{"model": "masked image model", "encoder_arch": "vit", "encoder_qk_norm": false, "encoder_positions": "learned", "nesterov": true, "adamw_lr_other_params": 0.0022, "steps": 20500, "batch_size": 256, "weight_decay": 0.02, "adamw_weight_decay_other_params": 0.05}
Rows from block 5 of the encoder, named by matrix and row number. Rows with one number belong to one attention dimension. Each number is 50 + 15 x the weight over its row's rms, rounded and kept within 0 to 99. All counts start at 0. After the name is the row's rms in percent of the matrix's.
# v: attention query, key and value (stacked) (encoder.blocks.5.attn.qkv.weight, 384x128, the v third), inputs 0-127
# proj: attention output (encoder.blocks.5.attn.proj.weight, 128x128, transposed), outputs 0-127
v.82 104:72 54 44 38 55 54 23 54 41 30 79 58 36 49 50 46 13 45 30 54 28 50 34 44 44 45 39 23 42 45 25 43 55 54 56 79 60 36 54 65 44 51 78 53 30 84 68 48 68 68 55 66 47 65 62 76 45 64 66 44 64 57 68 49 24 30 55 44 48 29 62 50 76 27 51 70 50 70 56 51 38 38 58 60 69 60 53 32 26 33 37 51 34 22 43 54 53 86 63 51 44 62 30 84 45 44 72 55 59 54 51 76 63 54 44 35 41 59 55 43 76 59 55 42 37 24 41 40
v.83 097:47 73 69 68 64 38 64 36 66 81 53 68 51 51 45 41 30 54 38 69 49 54 56 37 45 56 75 40 38 39 62 39 66 34 48 27 46 64 63 15 53 67 31 56 29 27 62 51 51 58 38 57 44 37 35 26 54 40 52 36 57 38 79 56 42 47 13 42 39 50 57 63 51 55 31 37 61 52 39 45 45 45 61 65 57 56 64 46 62 97 50 46 72 60 71 44 27 69 39 63 53 33 51 47 24 45 55 49 44 32 49 48 65 16 31 32 42 29 34 49 31 64 58 99 62 58 58 53
v.84 103:45 35 55 79 23 46 52 46 59 39 38 52 53 30 38 76 46 68 40 38 65 19 52 49 58 46 71 51 52 44 59 48 85 60 37 46 58 36 54 47 46 52 55 47 50 47 27 27 45 28 59 29 40 54 11 43 71 60 55 63 41 26 35 48 27 50 56 36 78 70 70 34 29 67 34 53 47 49 44 71 72 73 26 23 48 39 37 41 86 56 52 48 61 35 41 43 31 49 38 55 52 35 29 42 31 55 66 28 38 58 46 61 51 66 39 59 09 37 71 43 34 60 60 62 40 54 50 79
v.85 099:59 58 46 59 67 59 41 38 42 65 60 40 61 64 44 78 20 34 37 55 47 37 47 46 15 38 72 62 75 40 24 45 59 64 48 67 50 60 45 68 50 34 51 55 60 47 66 61 55 45 62 42 21 40 84 45 58 60 40 54 23 48 53 32 59 48 73 37 64 58 47 51 55 67 56 38 22 49 36 59 41 46 35 52 33 42 44 84 41 89 35 63 43 29 30 34 80 61 34 71 32 18 49 57 31 36 59 48 84 69 35 27 62 43 44 61 63 52 29 62 42 49 61 73 45 45 41 44
v.86 107:20 38 54 42 73 55 31 50 32 48 49 75 41 65 59 80 41 38 75 42 52 58 53 78 48 66 59 53 63 52 72 37 45 56 55 54 39 28 37 75 54 69 40 40 46 23 57 84 43 62 31 17 64 33 13 55 65 58 52 82 40 22 58 68 45 42 51 36 37 86 44 38 23 62 48 26 56 47 49 45 56 46 39 45 55 80 36 64 59 46 49 31 48 51 40 75 74 47 51 70 68 54 36 62 65 67 49 50 39 58 47 37 55 54 54 39 50 38 22 38 54 42 59 58 73 57 27 62
v.87 095:53 65 42 36 50 68 58 39 59 53 48 78 50 28 36 27 52 42 61 37 61 53 33 64 28 59 35 57 52 57 46 67 52 31 43 72 40 62 39 47 60 59 35 54 47 33 58 34 43 54 39 39 53 42 29 50 38 50 67 59 57 46 55 41 66 09 59 62 61 33 53 47 54 17 47 63 35 59 63 20 30 20 42 24 59 71 65 45 62 72 20 50 72 45 48 99 32 36 39 48 45 51 53 34 76 51 35 47 52 72 51 31 51 45 63 63 85 68 31 63 61 66 47 37 67 61 45 43
v.88 099:60 56 47 54 52 31 88 43 77 29 40 71 38 39 40 22 39 66 38 55 41 52 58 65 69 57 93 42 42 47 47 59 53 41 47 59 61 67 47 43 50 53 96 50 65 45 61 52 49 41 43 66 59 49 73 51 27 59 39 61 61 36 58 65 61 36 41 83 35 43 88 35 51 20 49 49 38 39 47 44 57 49 45 49 41 71 52 48 67 31 59 57 67 22 48 29 34 39 43 59 45 63 90 46 55 64 34 24 66 67 57 36 48 26 50 32 36 30 80 68 46 65 54 42 53 55 49 38
v.89 101:39 70 24 54 29 56 50 68 69 29 55 68 51 29 59 52 25 49 73 52 37 62 68 56 58 64 66 46 71 67 60 18 35 46 49 33 46 51 63 54 79 51 63 49 60 32 76 85 80 71 77 42 68 75 40 68 56 60 41 48 53 44 47 56 44 20 47 78 74 38 50 34 83 46 27 40 66 40 44 47 31 40 47 74 58 26 47 48 41 44 39 51 58 51 55 39 50 62 49 49 39 64 65 21 53 45 49 57 59 57 41 29 40 15 41 45 58 65 58 53 60 48 80 59 48 56 47 79
v.90 093:39 39 67 50 22 42 55 54 63 31 69 46 49 31 31 42 52 42 21 47 67 41 32 36 41 55 51 45 53 11 26 43 47 39 46 38 43 52 51 39 54 62 28 54 20 25 15 48 65 41 34 61 64 36 35 47 33 26 55 52 50 48 42 70 43 65 58 48 36 65 27 63 62 44 21 78 50 24 57 51 91 25 55 32 60 29 41 33 38 58 55 71 25 62 67 53 34 35 48 55 49 45 47 49 47 46 44 08 44 69 72 43 62 63 34 62 66 53 69 72 50 38 61 54 49 59 38 53
v.91 104:46 65 34 37 60 25 29 47 44 64 28 44 28 44 29 62 43 54 42 50 67 50 49 16 32 52 63 24 64 64 37 15 47 49 60 46 46 45 43 53 59 69 47 36 57 30 57 44 69 34 69 51 44 50 57 66 60 49 72 53 46 47 54 25 46 34 36 61 57 15 61 38 36 40 37 79 61 62 20 57 48 77 38 45 45 66 24 61 38 48 85 70 52 31 81 61 38 55 48 50 46 73 35 24 38 36 61 47 69 54 63 69 58 49 84 75 45 56 74 50 27 58 47 61 58 68 48 53
v.92 100:48 66 38 55 54 64 16 43 52 46 58 48 30 43 50 79 62 65 68 62 56 42 37 53 54 34 69 58 63 77 58 35 62 73 76 45 30 45 37 36 48 48 74 44 59 43 11 47 37 41 83 89 51 34 70 63 51 71 61 72 75 50 69 70 55 58 18 65 65 73 61 46 38 51 52 32 68 43 72 48 74 50 43 39 44 53 39 50 51 71 27 46 52 47 56 60 55 72 40 51 44 69 49 51 32 22 48 49 49 37 10 56 56 42 46 66 31 41 74 53 60 73 48 59 42 47 67 46
v.93 094:54 53 28 55 45 48 71 29 50 60 54 56 65 67 75 50 67 61 71 52 71 62 48 52 43 62 33 79 51 60 42 31 56 44 65 19 48 38 40 64 31 54 26 60 39 45 69 26 56 47 32 21 75 34 54 37 42 28 47 39 64 42 57 54 38 58 45 45 46 66 48 36 63 60 69 47 45 77 65 73 20 30 31 46 35 27 48 43 60 62 71 33 51 59 16 24 36 15 29 35 42 67 47 46 60 31 46 61 72 34 34 83 64 29 53 64 40 62 26 57 60 50 62 56 48 47 34 56
v.94 105:45 66 49 39 57 44 56 48 56 48 76 34 47 44 34 40 38 20 30 73 62 37 47 50 63 61 43 83 56 46 43 61 51 55 50 42 49 64 54 67 42 65 49 27 37 72 45 56 34 46 66 38 41 48 58 35 38 51 47 43 45 46 52 53 73 46 39 33 33 67 34 50 65 52 41 15 04 33 72 65 31 50 45 43 64 65 90 57 20 48 68 38 50 28 59 60 47 69 57 30 45 84 90 57 33 44 36 50 57 43 60 34 32 62 45 62 55 55 69 21 77 56 36 57 74 33 46 63
v.95 104:44 38 38 28 65 36 46 52 64 32 34 53 59 43 38 30 52 07 50 33 38 54 73 48 49 33 55 52 47 45 22 54 31 78 47 60 60 43 29 26 32 67 52 40 32 41 43 39 74 44 67 54 61 33 72 55 36 63 47 43 37 51 31 19 79 46 41 47 28 74 57 58 66 43 37 64 56 63 54 71 64 67 45 72 45 43 84 41 65 40 40 67 61 45 30 70 45 72 50 26 48 27 35 20 45 55 21 75 32 58 43 33 64 41 43 40 54 39 19 37 59 41 32 56 58 59 54 51
v.96 108:30 22 68 67 44 66 77 78 56 58 63 50 68 90 44 65 28 34 61 39 27 36 46 38 46 50 43 79 71 64 47 41 15 56 58 59 27 46 45 61 40 50 64 48 46 73 19 55 60 71 48 42 48 53 55 74 38 75 72 62 18 57 41 71 68 46 25 51 50 56 52 51 59 51 35 42 48 50 64 45 48 45 42 39 59 55 69 76 60 54 75 48 87 46 46 69 74 40 52 25 58 39 55 71 64 55 47 44 56 76 44 46 54 58 60 40 70 37 40 37 52 54 56 45 79 48 41 30
v.97 097:32 49 63 37 54 40 52 57 61 45 43 36 56 52 50 45 44 13 37 82 47 51 57 51 52 48 00 49 44 55 84 45 44 47 60 48 64 73 45 64 53 28 18 56 74 16 27 60 37 39 52 34 49 60 63 09 34 62 42 58 59 41 60 46 28 46 76 46 43 57 33 84 40 33 51 41 39 48 56 68 63 55 52 56 60 42 34 50 57 47 53 40 30 66 70 15 55 39 46 41 54 70 44 49 70 48 33 33 70 43 36 49 29 39 44 45 36 35 31 72 72 30 41 48 46 66 64 42
v.98 095:18 64 44 68 38 24 41 63 44 65 50 41 65 52 65 34 55 21 42 52 46 33 41 44 66 08 49 29 31 49 30 54 76 54 30 61 25 39 41 88 47 75 41 53 56 49 51 41 12 40 46 41 39 70 40 66 41 45 41 47 44 81 72 31 42 49 66 26 48 75 69 43 49 69 73 43 48 59 52 76 35 47 22 50 39 63 33 61 55 40 45 39 31 53 50 52 35 53 64 66 79 76 62 53 48 66 61 59 67 57 56 46 50 55 44 60 69 49 50 33 35 76 58 57 37 51 28 45
v.99 087:49 43 62 35 32 41 43 21 60 52 15 53 47 42 47 58 50 57 63 66 25 64 49 61 69 50 62 66 62 70 46 37 64 68 56 30 57 41 05 17 56 47 44 47 42 30 37 50 46 53 69 42 39 26 38 48 35 72 36 42 26 50 41 29 49 40 63 54 42 59 54 74 59 80 34 52 42 36 64 91 40 22 49 59 56 71 41 83 58 40 91 44 48 63 30 57 66 41 22 46 48 27 52 47 53 47 57 74 54 35 67 62 65 42 43 62 60 29 49 48 35 51 48 39 42 66 47 39
v.100 105:30 26 37 38 77 47 48 86 31 36 41 51 42 48 64 78 68 79 66 27 62 59 38 58 45 68 59 47 35 48 43 66 64 61 40 33 37 60 63 33 31 71 22 43 34 36 50 52 67 54 65 55 53 78 67 68 34 34 24 49 28 47 64 61 45 46 70 55 61 57 51 24 66 37 40 66 46 45 76 39 39 17 40 22 27 30 40 47 48 44 61 50 32 63 48 43 61 43 32 09 54 40 24 49 53 33 49 45 57 64 39 40 45 59 64 52 61 64 50 40 67 49 68 28 53 33 47 64
v.101 101:42 71 65 31 43 49 30 63 55 64 83 24 24 41 34 73 48 44 47 40 42 52 90 72 35 51 48 77 66 47 36 64 32 34 58 82 38 47 65 26 39 51 28 46 37 30 86 51 66 42 59 42 65 53 31 58 40 46 38 56 47 58 36 51 64 32 39 60 39 52 61 69 71 44 42 48 51 58 54 47 37 69 50 41 41 46 46 24 29 56 70 47 60 07 46 53 66 74 66 37 53 40 68 34 61 54 62 74 52 49 71 34 58 72 37 22 42 63 39 57 53 77 36 62 54 56 54 46
v.102 102:74 55 47 58 37 24 58 67 52 60 76 36 77 56 42 54 69 35 63 60 56 76 45 37 52 53 39 52 56 74 62 48 86 57 38 35 33 44 61 51 83 41 53 38 48 33 28 47 47 39 52 78 17 60 51 58 52 30 54 44 43 33 50 71 81 74 39 56 55 36 62 73 65 42 77 38 30 45 69 21 48 53 44 67 49 43 51 26 43 16 40 34 41 52 40 47 46 48 80 49 46 31 23 49 56 61 64 45 68 30 42 46 44 27 48 55 54 48 57 33 43 39 67 16 67 64 51 65
v.103 096:45 56 56 34 46 73 47 71 40 56 38 29 70 45 82 64 19 47 36 23 44 47 55 52 52 36 21 50 59 75 19 59 64 27 45 54 51 62 64 44 29 43 43 47 54 45 51 68 48 52 52 74 34 35 57 59 50 54 35 44 51 33 31 34 31 78 65 60 60 49 09 23 42 67 67 52 73 42 69 32 44 82 33 51 37 72 33 42 45 48 61 34 58 56 58 28 61 65 62 68 35 28 44 50 53 40 49 58 37 68 66 67 51 33 48 61 32 57 52 31 24 62 71 43 34 26 36 40
v.104 094:23 43 31 48 46 38 50 70 46 31 43 37 81 75 50 68 46 41 33 67 59 49 52 41 43 34 39 37 67 33 71 58 50 42 31 55 46 35 44 54 65 41 61 54 52 68 63 53 68 55 38 45 57 32 47 75 24 24 20 38 53 43 68 74 36 71 23 46 37 41 33 70 62 75 40 40 65 26 54 67 55 28 09 49 63 48 49 45 61 77 52 11 57 37 54 50 41 46 53 42 21 60 52 69 30 57 33 51 69 51 64 44 47 45 57 36 68 39 58 32 42 29 54 40 63 37 77 71
v.105 098:72 74 61 64 40 76 57 39 63 54 47 56 63 32 70 48 48 34 74 14 82 22 55 53 31 44 47 69 54 67 38 52 68 48 56 65 26 64 31 35 41 47 50 64 44 40 59 37 59 53 26 51 27 47 51 60 58 46 60 48 32 56 38 77 26 16 47 63 53 39 72 71 56 23 56 39 53 63 80 59 60 30 34 73 46 47 64 59 31 67 44 42 49 31 53 32 26 66 54 66 32 29 41 49 48 44 38 38 62 27 41 40 76 54 60 46 40 53 64 67 27 65 32 64 56 34 31 27
v.106 103:32 61 53 45 48 41 66 67 35 57 52 70 75 45 32 52 46 44 46 52 38 42 49 66 51 59 57 45 54 45 51 82 49 46 60 30 48 44 40 73 67 36 43 40 63 61 32 38 54 52 61 53 60 28 81 58 48 30 87 65 54 78 37 55 51 62 65 68 45 58 59 78 62 58 43 42 73 47 15 58 33 29 82 47 50 64 94 46 52 83 53 54 46 63 17 81 67 45 41 54 47 41 58 38 42 31 51 60 60 35 53 51 68 43 59 33 37 36 84 61 53 47 56 32 51 46 88 52
v.107 102:75 29 89 49 39 27 39 55 54 54 45 73 63 44 61 67 67 56 64 49 61 38 52 83 22 37 47 59 46 55 50 56 25 72 45 65 48 25 29 48 56 77 62 64 80 50 55 38 38 51 69 59 59 58 71 36 58 35 43 30 53 51 73 40 18 68 72 54 42 60 45 54 37 60 36 53 30 60 54 33 35 61 46 39 52 52 72 42 42 64 42 50 33 52 66 48 42 52 35 30 52 53 82 67 20 46 45 73 47 33 51 32 56 39 74 28 32 68 71 43 40 32 42 74 74 33 37 48
v.108 115:69 43 47 69 62 62 37 40 67 59 57 50 56 57 25 26 49 44 46 36 96 55 35 66 65 60 87 46 50 62 51 52 44 33 39 35 28 61 42 46 48 82 49 12 80 27 74 57 53 51 71 61 11 59 54 53 64 49 59 62 57 30 70 68 48 50 80 37 52 60 37 39 52 54 52 87 52 58 58 50 62 59 61 41 73 70 38 46 50 54 58 49 68 47 44 38 42 47 62 31 49 58 67 62 61 50 43 26 30 53 29 23 29 44 48 67 42 35 50 44 57 49 56 25 33 29 70 52
proj.82 105:55 71 51 32 55 53 82 40 49 40 53 53 52 64 45 33 36 30 42 99 51 89 52 71 45 55 35 41 30 51 58 44 64 51 34 55 46 56 40 29 35 50 28 54 56 45 56 51 69 40 49 36 74 46 51 50 67 46 20 58 64 51 86 51 69 80 61 38 41 26 73 51 20 58 33 88 66 32 56 45 46 68 51 58 50 71 47 49 52 58 44 41 48 61 48 33 71 43 23 54 53 58 53 45 38 60 44 52 48 41 19 14 42 21 54 42 32 37 62 62 49 47 74 38 72 58 56 58
proj.83 101:58 52 54 26 66 60 66 34 35 41 67 06 66 48 61 48 64 53 71 39 42 65 48 25 62 50 24 51 30 56 53 41 73 30 70 44 45 57 65 38 71 57 65 57 35 43 40 37 70 63 22 11 43 55 33 77 43 57 60 65 74 50 55 35 39 45 38 55 42 27 37 37 48 56 42 45 32 54 24 10 59 57 53 61 60 60 53 48 29 64 29 41 42 30 63 44 42 74 57 74 48 32 75 57 57 47 41 53 42 42 49 33 58 45 40 47 61 44 54 36 58 16 35 51 70 41 44 13
proj.84 095:34 80 36 66 52 75 40 38 26 26 40 39 40 75 51 66 32 43 80 41 52 60 67 31 32 29 57 27 41 40 47 38 58 52 24 43 53 56 39 57 58 40 52 22 53 32 48 73 43 35 27 58 51 40 57 12 42 69 72 38 61 67 71 44 35 41 56 61 41 69 33 49 55 35 49 62 73 54 32 36 60 21 39 61 43 33 56 55 48 39 51 18 56 36 42 56 49 24 53 53 66 30 24 39 55 54 48 78 69 60 52 56 50 85 54 65 56 59 45 52 54 35 49 59 40 15 30 41
proj.85 095:46 53 53 45 68 42 32 50 57 44 45 59 39 68 64 78 66 47 63 63 30 61 46 43 46 30 31 36 43 46 75 50 72 57 22 34 30 72 23 44 29 49 38 63 45 56 32 43 34 46 24 53 64 65 63 42 38 65 41 64 70 68 52 29 47 36 57 43 59 09 53 26 43 64 27 57 44 30 66 56 67 50 41 60 55 67 20 46 54 41 59 50 49 23 56 71 68 75 56 46 25 59 37 76 61 55 26 52 45 30 30 35 50 53 51 69 39 38 85 63 50 42 81 38 46 35 61 75
proj.86 102:38 52 24 70 36 63 57 48 54 73 13 64 40 35 69 50 51 40 63 19 65 17 45 57 55 60 28 84 24 50 68 57 62 47 24 52 67 57 41 44 31 50 66 50 57 20 43 44 54 47 32 73 62 41 72 58 63 67 28 71 47 43 60 64 73 23 64 59 58 56 50 39 52 52 73 64 56 32 26 65 70 50 29 23 60 47 45 53 30 70 42 39 72 43 77 55 54 64 54 56 70 46 54 51 31 21 71 44 54 48 51 63 68 51 58 44 37 58 71 70 57 59 45 59 46 34 36 68
proj.87 110:77 44 63 37 35 51 47 37 62 57 72 67 65 50 57 26 52 83 22 20 67 55 71 61 85 71 64 65 64 49 60 22 55 64 50 88 43 52 26 79 51 36 25 32 53 34 47 58 38 43 63 42 26 41 44 66 60 21 64 74 36 60 68 64 26 40 45 59 54 42 58 58 52 41 52 41 37 64 31 74 63 30 58 52 63 67 54 42 54 38 41 48 63 74 58 41 56 35 62 65 50 80 51 55 53 51 25 49 41 46 67 81 58 61 44 44 55 51 48 45 56 48 40 54 42 80 32 56
proj.88 095:40 59 47 34 49 77 40 58 63 26 51 34 48 41 54 32 60 39 25 47 52 32 42 28 50 39 50 62 66 68 65 62 35 54 33 21 43 72 57 65 68 68 78 47 58 71 39 31 69 53 18 43 17 63 52 39 49 67 76 30 61 38 58 31 63 48 36 49 77 46 57 66 41 58 72 50 64 71 37 48 81 61 31 45 40 40 46 40 76 66 38 52 62 48 28 36 43 54 63 81 51 23 56 74 55 54 22 43 74 38 57 47 45 59 52 85 49 48 58 57 71 51 49 49 28 71 57 52
proj.89 102:40 39 25 39 61 43 60 71 59 37 45 58 23 45 66 20 50 50 43 20 38 47 55 45 44 47 35 58 49 60 45 85 12 30 45 75 48 69 62 50 28 33 54 45 60 70 62 75 42 56 51 61 59 41 45 86 38 62 27 65 51 34 39 68 19 40 41 53 47 73 76 45 45 43 36 66 51 50 32 32 64 28 60 46 69 54 76 47 69 43 56 77 39 48 45 56 41 81 43 33 31 31 47 38 62 64 50 78 37 59 24 55 47 63 49 37 52 55 55 58 47 31 68 56 42 65 24 59
proj.90 103:63 52 49 88 57 34 75 77 50 58 49 45 61 48 56 48 50 61 59 37 79 78 67 66 59 50 51 48 47 34 53 66 47 44 44 69 62 53 40 68 56 51 39 64 49 58 62 66 35 45 73 56 56 93 45 40 47 46 40 12 54 59 42 50 37 42 48 59 40 26 27 61 23 24 83 54 43 65 27 41 43 41 33 52 45 89 59 56 54 60 32 42 65 45 55 27 52 46 49 15 34 61 54 45 62 69 43 39 58 55 76 40 45 47 38 49 71 26 55 39 67 39 83 59 81 53 57 57
proj.91 102:50 40 39 41 40 35 21 34 60 43 27 72 52 34 55 41 37 35 31 19 32 28 55 52 65 38 34 99 55 61 24 31 64 82 58 32 87 21 64 43 40 34 33 71 39 50 68 53 35 71 52 64 61 42 45 63 40 45 64 52 48 49 52 56 33 48 73 64 53 54 54 65 44 34 48 81 42 74 56 57 60 60 65 58 40 46 65 52 53 21 49 53 49 55 25 58 52 72 53 57 44 83 49 36 28 53 30 79 53 67 46 58 63 40 42 54 68 55 72 59 53 62 57 46 60 45 40 39
proj.92 094:34 99 35 31 49 12 58 43 55 59 54 66 70 38 51 61 73 51 22 00 39 38 50 29 52 71 85 53 27 53 34 39 67 50 56 78 62 44 65 55 61 41 58 58 35 32 37 51 26 26 44 41 38 60 28 25 43 39 35 52 53 53 43 59 46 65 51 59 47 56 41 64 51 70 55 53 69 35 48 28 40 54 38 48 70 33 63 49 46 27 60 45 33 52 50 66 53 55 50 42 56 50 57 29 39 31 39 43 55 38 50 63 19 63 53 52 39 52 63 30 35 58 83 63 39 47 50 66
proj.93 090:71 42 64 46 45 37 72 45 18 40 23 48 46 31 72 21 20 45 49 70 58 55 46 69 36 64 47 43 50 28 83 71 40 79 44 41 52 30 17 34 70 40 34 44 39 28 81 59 57 73 66 62 55 52 52 76 38 47 35 58 54 31 62 58 56 57 45 48 67 56 57 44 65 40 51 66 46 38 33 35 34 61 57 65 47 31 57 45 51 67 50 37 33 29 29 67 37 65 48 64 23 55 33 88 67 61 49 45 67 75 47 48 63 38 81 44 56 74 44 57 57 44 41 46 51 40 43 66
proj.94 100:31 48 34 50 37 22 46 62 29 61 34 57 62 51 42 77 29 73 72 67 32 67 43 66 30 54 46 35 45 62 68 38 50 48 40 52 65 34 32 47 37 51 55 85 36 40 47 58 42 39 77 70 73 57 52 28 70 62 41 52 25 53 53 51 32 50 74 36 28 50 52 53 26 46 79 65 12 55 64 55 29 39 62 35 48 53 22 47 67 59 65 18 45 67 36 42 48 73 48 28 50 57 43 69 58 55 56 43 20 64 50 65 46 59 55 56 11 44 62 40 51 50 65 65 39 38 65 63
proj.95 108:72 24 48 66 27 36 60 45 39 37 33 50 76 64 48 49 50 37 71 27 53 41 62 39 69 63 43 64 49 35 42 67 61 53 55 47 60 38 83 60 60 47 50 37 52 67 50 46 45 58 46 40 62 68 50 53 46 41 83 54 66 41 80 42 76 25 64 83 60 33 39 60 37 65 59 61 51 50 63 32 86 70 66 34 92 43 44 55 16 60 73 69 59 63 60 52 56 33 46 56 43 56 46 49 59 47 20 42 43 36 19 61 44 43 74 54 69 42 35 37 70 62 74 61 42 63 58 64
proj.96 102:60 47 68 51 60 39 63 57 77 43 40 50 73 20 52 43 54 70 71 49 68 60 70 48 47 42 61 54 61 25 41 55 32 24 60 33 37 20 32 31 39 56 33 52 54 52 29 32 58 73 39 51 67 33 42 83 54 24 32 60 58 55 32 49 44 48 36 51 54 61 65 23 45 28 73 27 66 85 39 55 59 51 46 45 51 53 70 32 78 38 47 56 30 40 45 37 76 75 51 63 18 63 37 60 39 65 30 50 32 64 61 57 53 48 50 66 30 47 56 33 56 26 60 45 53 45 32 18
proj.97 108:38 62 32 33 41 50 51 69 51 41 72 22 34 39 44 41 53 36 55 32 68 53 33 51 28 45 55 59 53 46 50 59 44 77 67 65 67 48 49 50 32 62 38 59 60 64 44 61 47 36 60 37 52 38 47 46 32 78 47 45 49 51 95 54 66 69 68 81 54 34 56 39 52 55 43 55 83 67 50 31 50 66 54 48 83 48 36 51 51 74 55 46 54 20 43 62 45 62 75 77 25 61 37 43 43 63 34 36 27 30 69 25 55 44 35 15 69 56 37 58 42 30 66 39 86 56 60 44
proj.98 102:37 52 37 70 53 77 43 56 67 63 33 52 60 58 63 64 56 59 63 39 64 39 46 46 37 68 39 42 30 54 67 59 53 38 64 12 74 05 47 48 43 54 54 43 34 47 61 63 51 54 26 34 35 36 62 60 79 61 20 47 22 54 24 45 28 54 50 24 34 23 48 60 48 41 60 54 62 48 70 49 65 44 71 42 56 69 49 53 77 54 51 62 50 59 45 29 37 57 67 77 51 34 69 62 33 41 79 34 50 41 79 55 81 28 43 70 36 34 64 56 38 41 42 74 54 54 36 53
proj.99 104:45 35 54 48 53 60 64 34 27 34 31 43 51 57 58 48 50 32 35 30 73 53 40 47 66 48 50 77 47 58 61 39 11 32 77 60 29 38 66 42 32 63 67 58 49 53 56 49 38 43 85 49 55 41 53 44 35 66 12 40 71 52 56 53 40 49 51 62 77 60 53 56 36 35 35 62 65 36 70 79 31 67 34 51 37 67 45 32 60 65 38 52 59 71 51 65 57 44 76 46 60 46 37 39 31 50 41 59 70 63 49 82 00 62 28 53 65 33 31 36 60 34 42 53 31 66 56 50
proj.100 097:66 36 36 70 55 30 36 64 63 46 25 36 59 57 53 76 34 52 39 45 46 37 40 49 63 57 59 54 40 59 77 71 54 49 22 47 82 48 75 69 82 43 62 23 54 40 56 37 39 74 33 37 33 55 58 40 49 38 35 71 58 51 70 63 27 64 47 90 62 65 49 70 50 48 51 58 67 70 77 60 60 73 38 60 60 55 34 42 48 66 63 60 58 44 30 35 60 46 45 73 72 52 30 58 55 19 40 35 27 60 23 59 43 44 46 50 36 40 56 42 31 59 45 57 39 13 32 66
proj.101 098:51 51 46 52 60 37 30 57 55 43 58 84 30 36 30 32 44 52 41 74 48 53 60 80 73 41 42 80 52 59 41 73 46 46 40 64 64 52 44 55 27 40 55 54 47 69 42 53 43 28 69 60 59 69 64 66 41 16 43 74 57 52 40 58 40 44 68 44 47 58 64 43 14 48 34 76 71 67 62 51 00 90 32 66 20 50 47 34 42 49 40 43 53 38 60 46 37 51 31 28 54 50 22 60 50 51 25 67 58 38 40 51 31 55 54 21 46 45 45 41 40 35 57 36 54 47 29 58
proj.102 100:54 64 43 64 75 34 51 49 74 26 46 84 59 65 39 69 60 61 60 32 76 43 63 36 42 68 53 51 48 50 34 44 49 52 45 65 11 63 73 51 37 47 69 46 50 42 47 57 19 48 58 69 65 55 43 32 38 40 44 18 13 52 71 40 59 55 48 56 33 31 45 67 56 46 49 60 90 48 60 21 68 58 28 51 29 42 57 46 64 48 62 68 29 22 39 32 62 47 77 46 36 24 78 47 39 55 46 70 60 44 45 68 35 27 47 53 55 35 49 54 32 40 37 76 46 52 51 57
proj.103 099:69 64 40 57 57 53 42 37 71 64 63 40 41 55 52 36 47 56 55 42 42 32 29 27 22 64 40 51 38 36 49 58 73 67 29 40 50 75 62 46 70 40 29 61 46 56 34 84 77 50 62 45 47 64 79 53 52 62 51 58 86 47 61 37 56 27 66 71 65 53 18 38 29 13 55 51 22 42 47 50 34 26 57 59 37 72 54 70 42 50 53 75 66 71 50 44 44 62 34 49 53 39 39 25 69 46 70 51 40 35 18 39 59 59 62 52 33 69 31 38 60 36 66 60 50 45 65 72
proj.104 105:73 52 58 39 19 41 44 66 40 35 62 40 65 65 89 21 77 57 61 67 53 27 64 51 40 58 29 44 34 34 59 40 66 54 34 56 41 60 46 46 25 43 56 67 66 48 42 38 45 29 35 53 54 40 39 22 42 00 59 24 59 38 20 56 66 30 35 46 65 59 55 53 43 54 44 65 38 38 47 24 44 45 34 43 58 40 64 48 44 68 62 52 58 50 48 56 30 56 33 55 63 52 79 38 65 42 38 47 68 58 40 26 53 37 45 60 64 44 66 33 32 55 64 11 41 48 74 63
proj.105 103:42 39 32 44 73 40 64 64 43 62 46 40 36 80 62 66 55 66 25 31 42 64 55 31 57 53 31 67 28 49 61 75 40 64 60 48 74 73 70 73 84 33 47 39 94 47 49 43 48 47 46 31 49 50 28 54 68 52 41 49 59 37 57 62 62 49 59 80 57 45 33 58 48 58 57 71 26 73 55 61 31 60 59 39 64 58 57 69 75 28 37 25 52 23 52 61 54 54 51 40 50 49 55 25 29 44 56 40 46 79 22 80 47 73 53 50 31 58 52 38 60 38 55 52 37 63 52 23
proj.106 110:41 81 53 61 63 41 48 22 65 38 34 61 59 32 36 57 57 29 52 69 18 31 47 64 52 55 45 49 66 37 48 36 43 46 39 48 75 35 61 43 32 50 50 68 55 62 42 46 36 63 42 42 49 71 68 77 62 68 57 56 35 57 38 64 44 52 29 68 31 35 88 35 68 90 35 28 42 51 51 67 55 71 72 45 32 32 23 43 55 51 45 73 78 39 48 50 56 80 34 63 53 26 64 51 54 44 88 22 51 44 46 57 41 62 62 68 67 59 46 65 50 74 45 60 41 63 41 45
proj.107 099:30 36 34 28 22 47 55 24 87 55 43 50 36 61 54 54 57 22 78 38 22 56 37 29 40 78 51 32 45 47 58 58 61 48 55 03 59 50 43 47 61 36 55 44 47 46 40 29 50 36 44 49 70 29 57 39 50 23 56 35 47 62 54 52 60 68 46 27 45 81 73 45 42 34 49 56 47 69 68 61 60 57 50 51 70 72 50 40 60 35 46 62 78 41 61 27 68 35 42 38 55 30 41 25 26 38 68 33 54 57 66 54 43 51 40 43 27 25 39 62 69 55 23 75 55 55 56 45
proj.108 103:45 51 67 36 52 71 44 44 50 81 63 51 42 49 58 39 61 32 49 63 57 53 48 74 68 36 29 72 56 60 58 52 57 48 53 55 33 31 58 14 66 44 61 62 62 39 23 78 65 44 42 61 45 27 45 41 54 38 44 48 35 69 72 34 49 47 21 51 32 38 40 62 60 72 30 64 28 49 63 36 50 50 42 54 87 63 33 66 46 69 65 18 42 38 75 28 40 67 44 61 18 53 87 82 58 54 57 36 70 45 14 49 41 28 33 36 43 60 40 55 50 52 53 41 49 63 55 40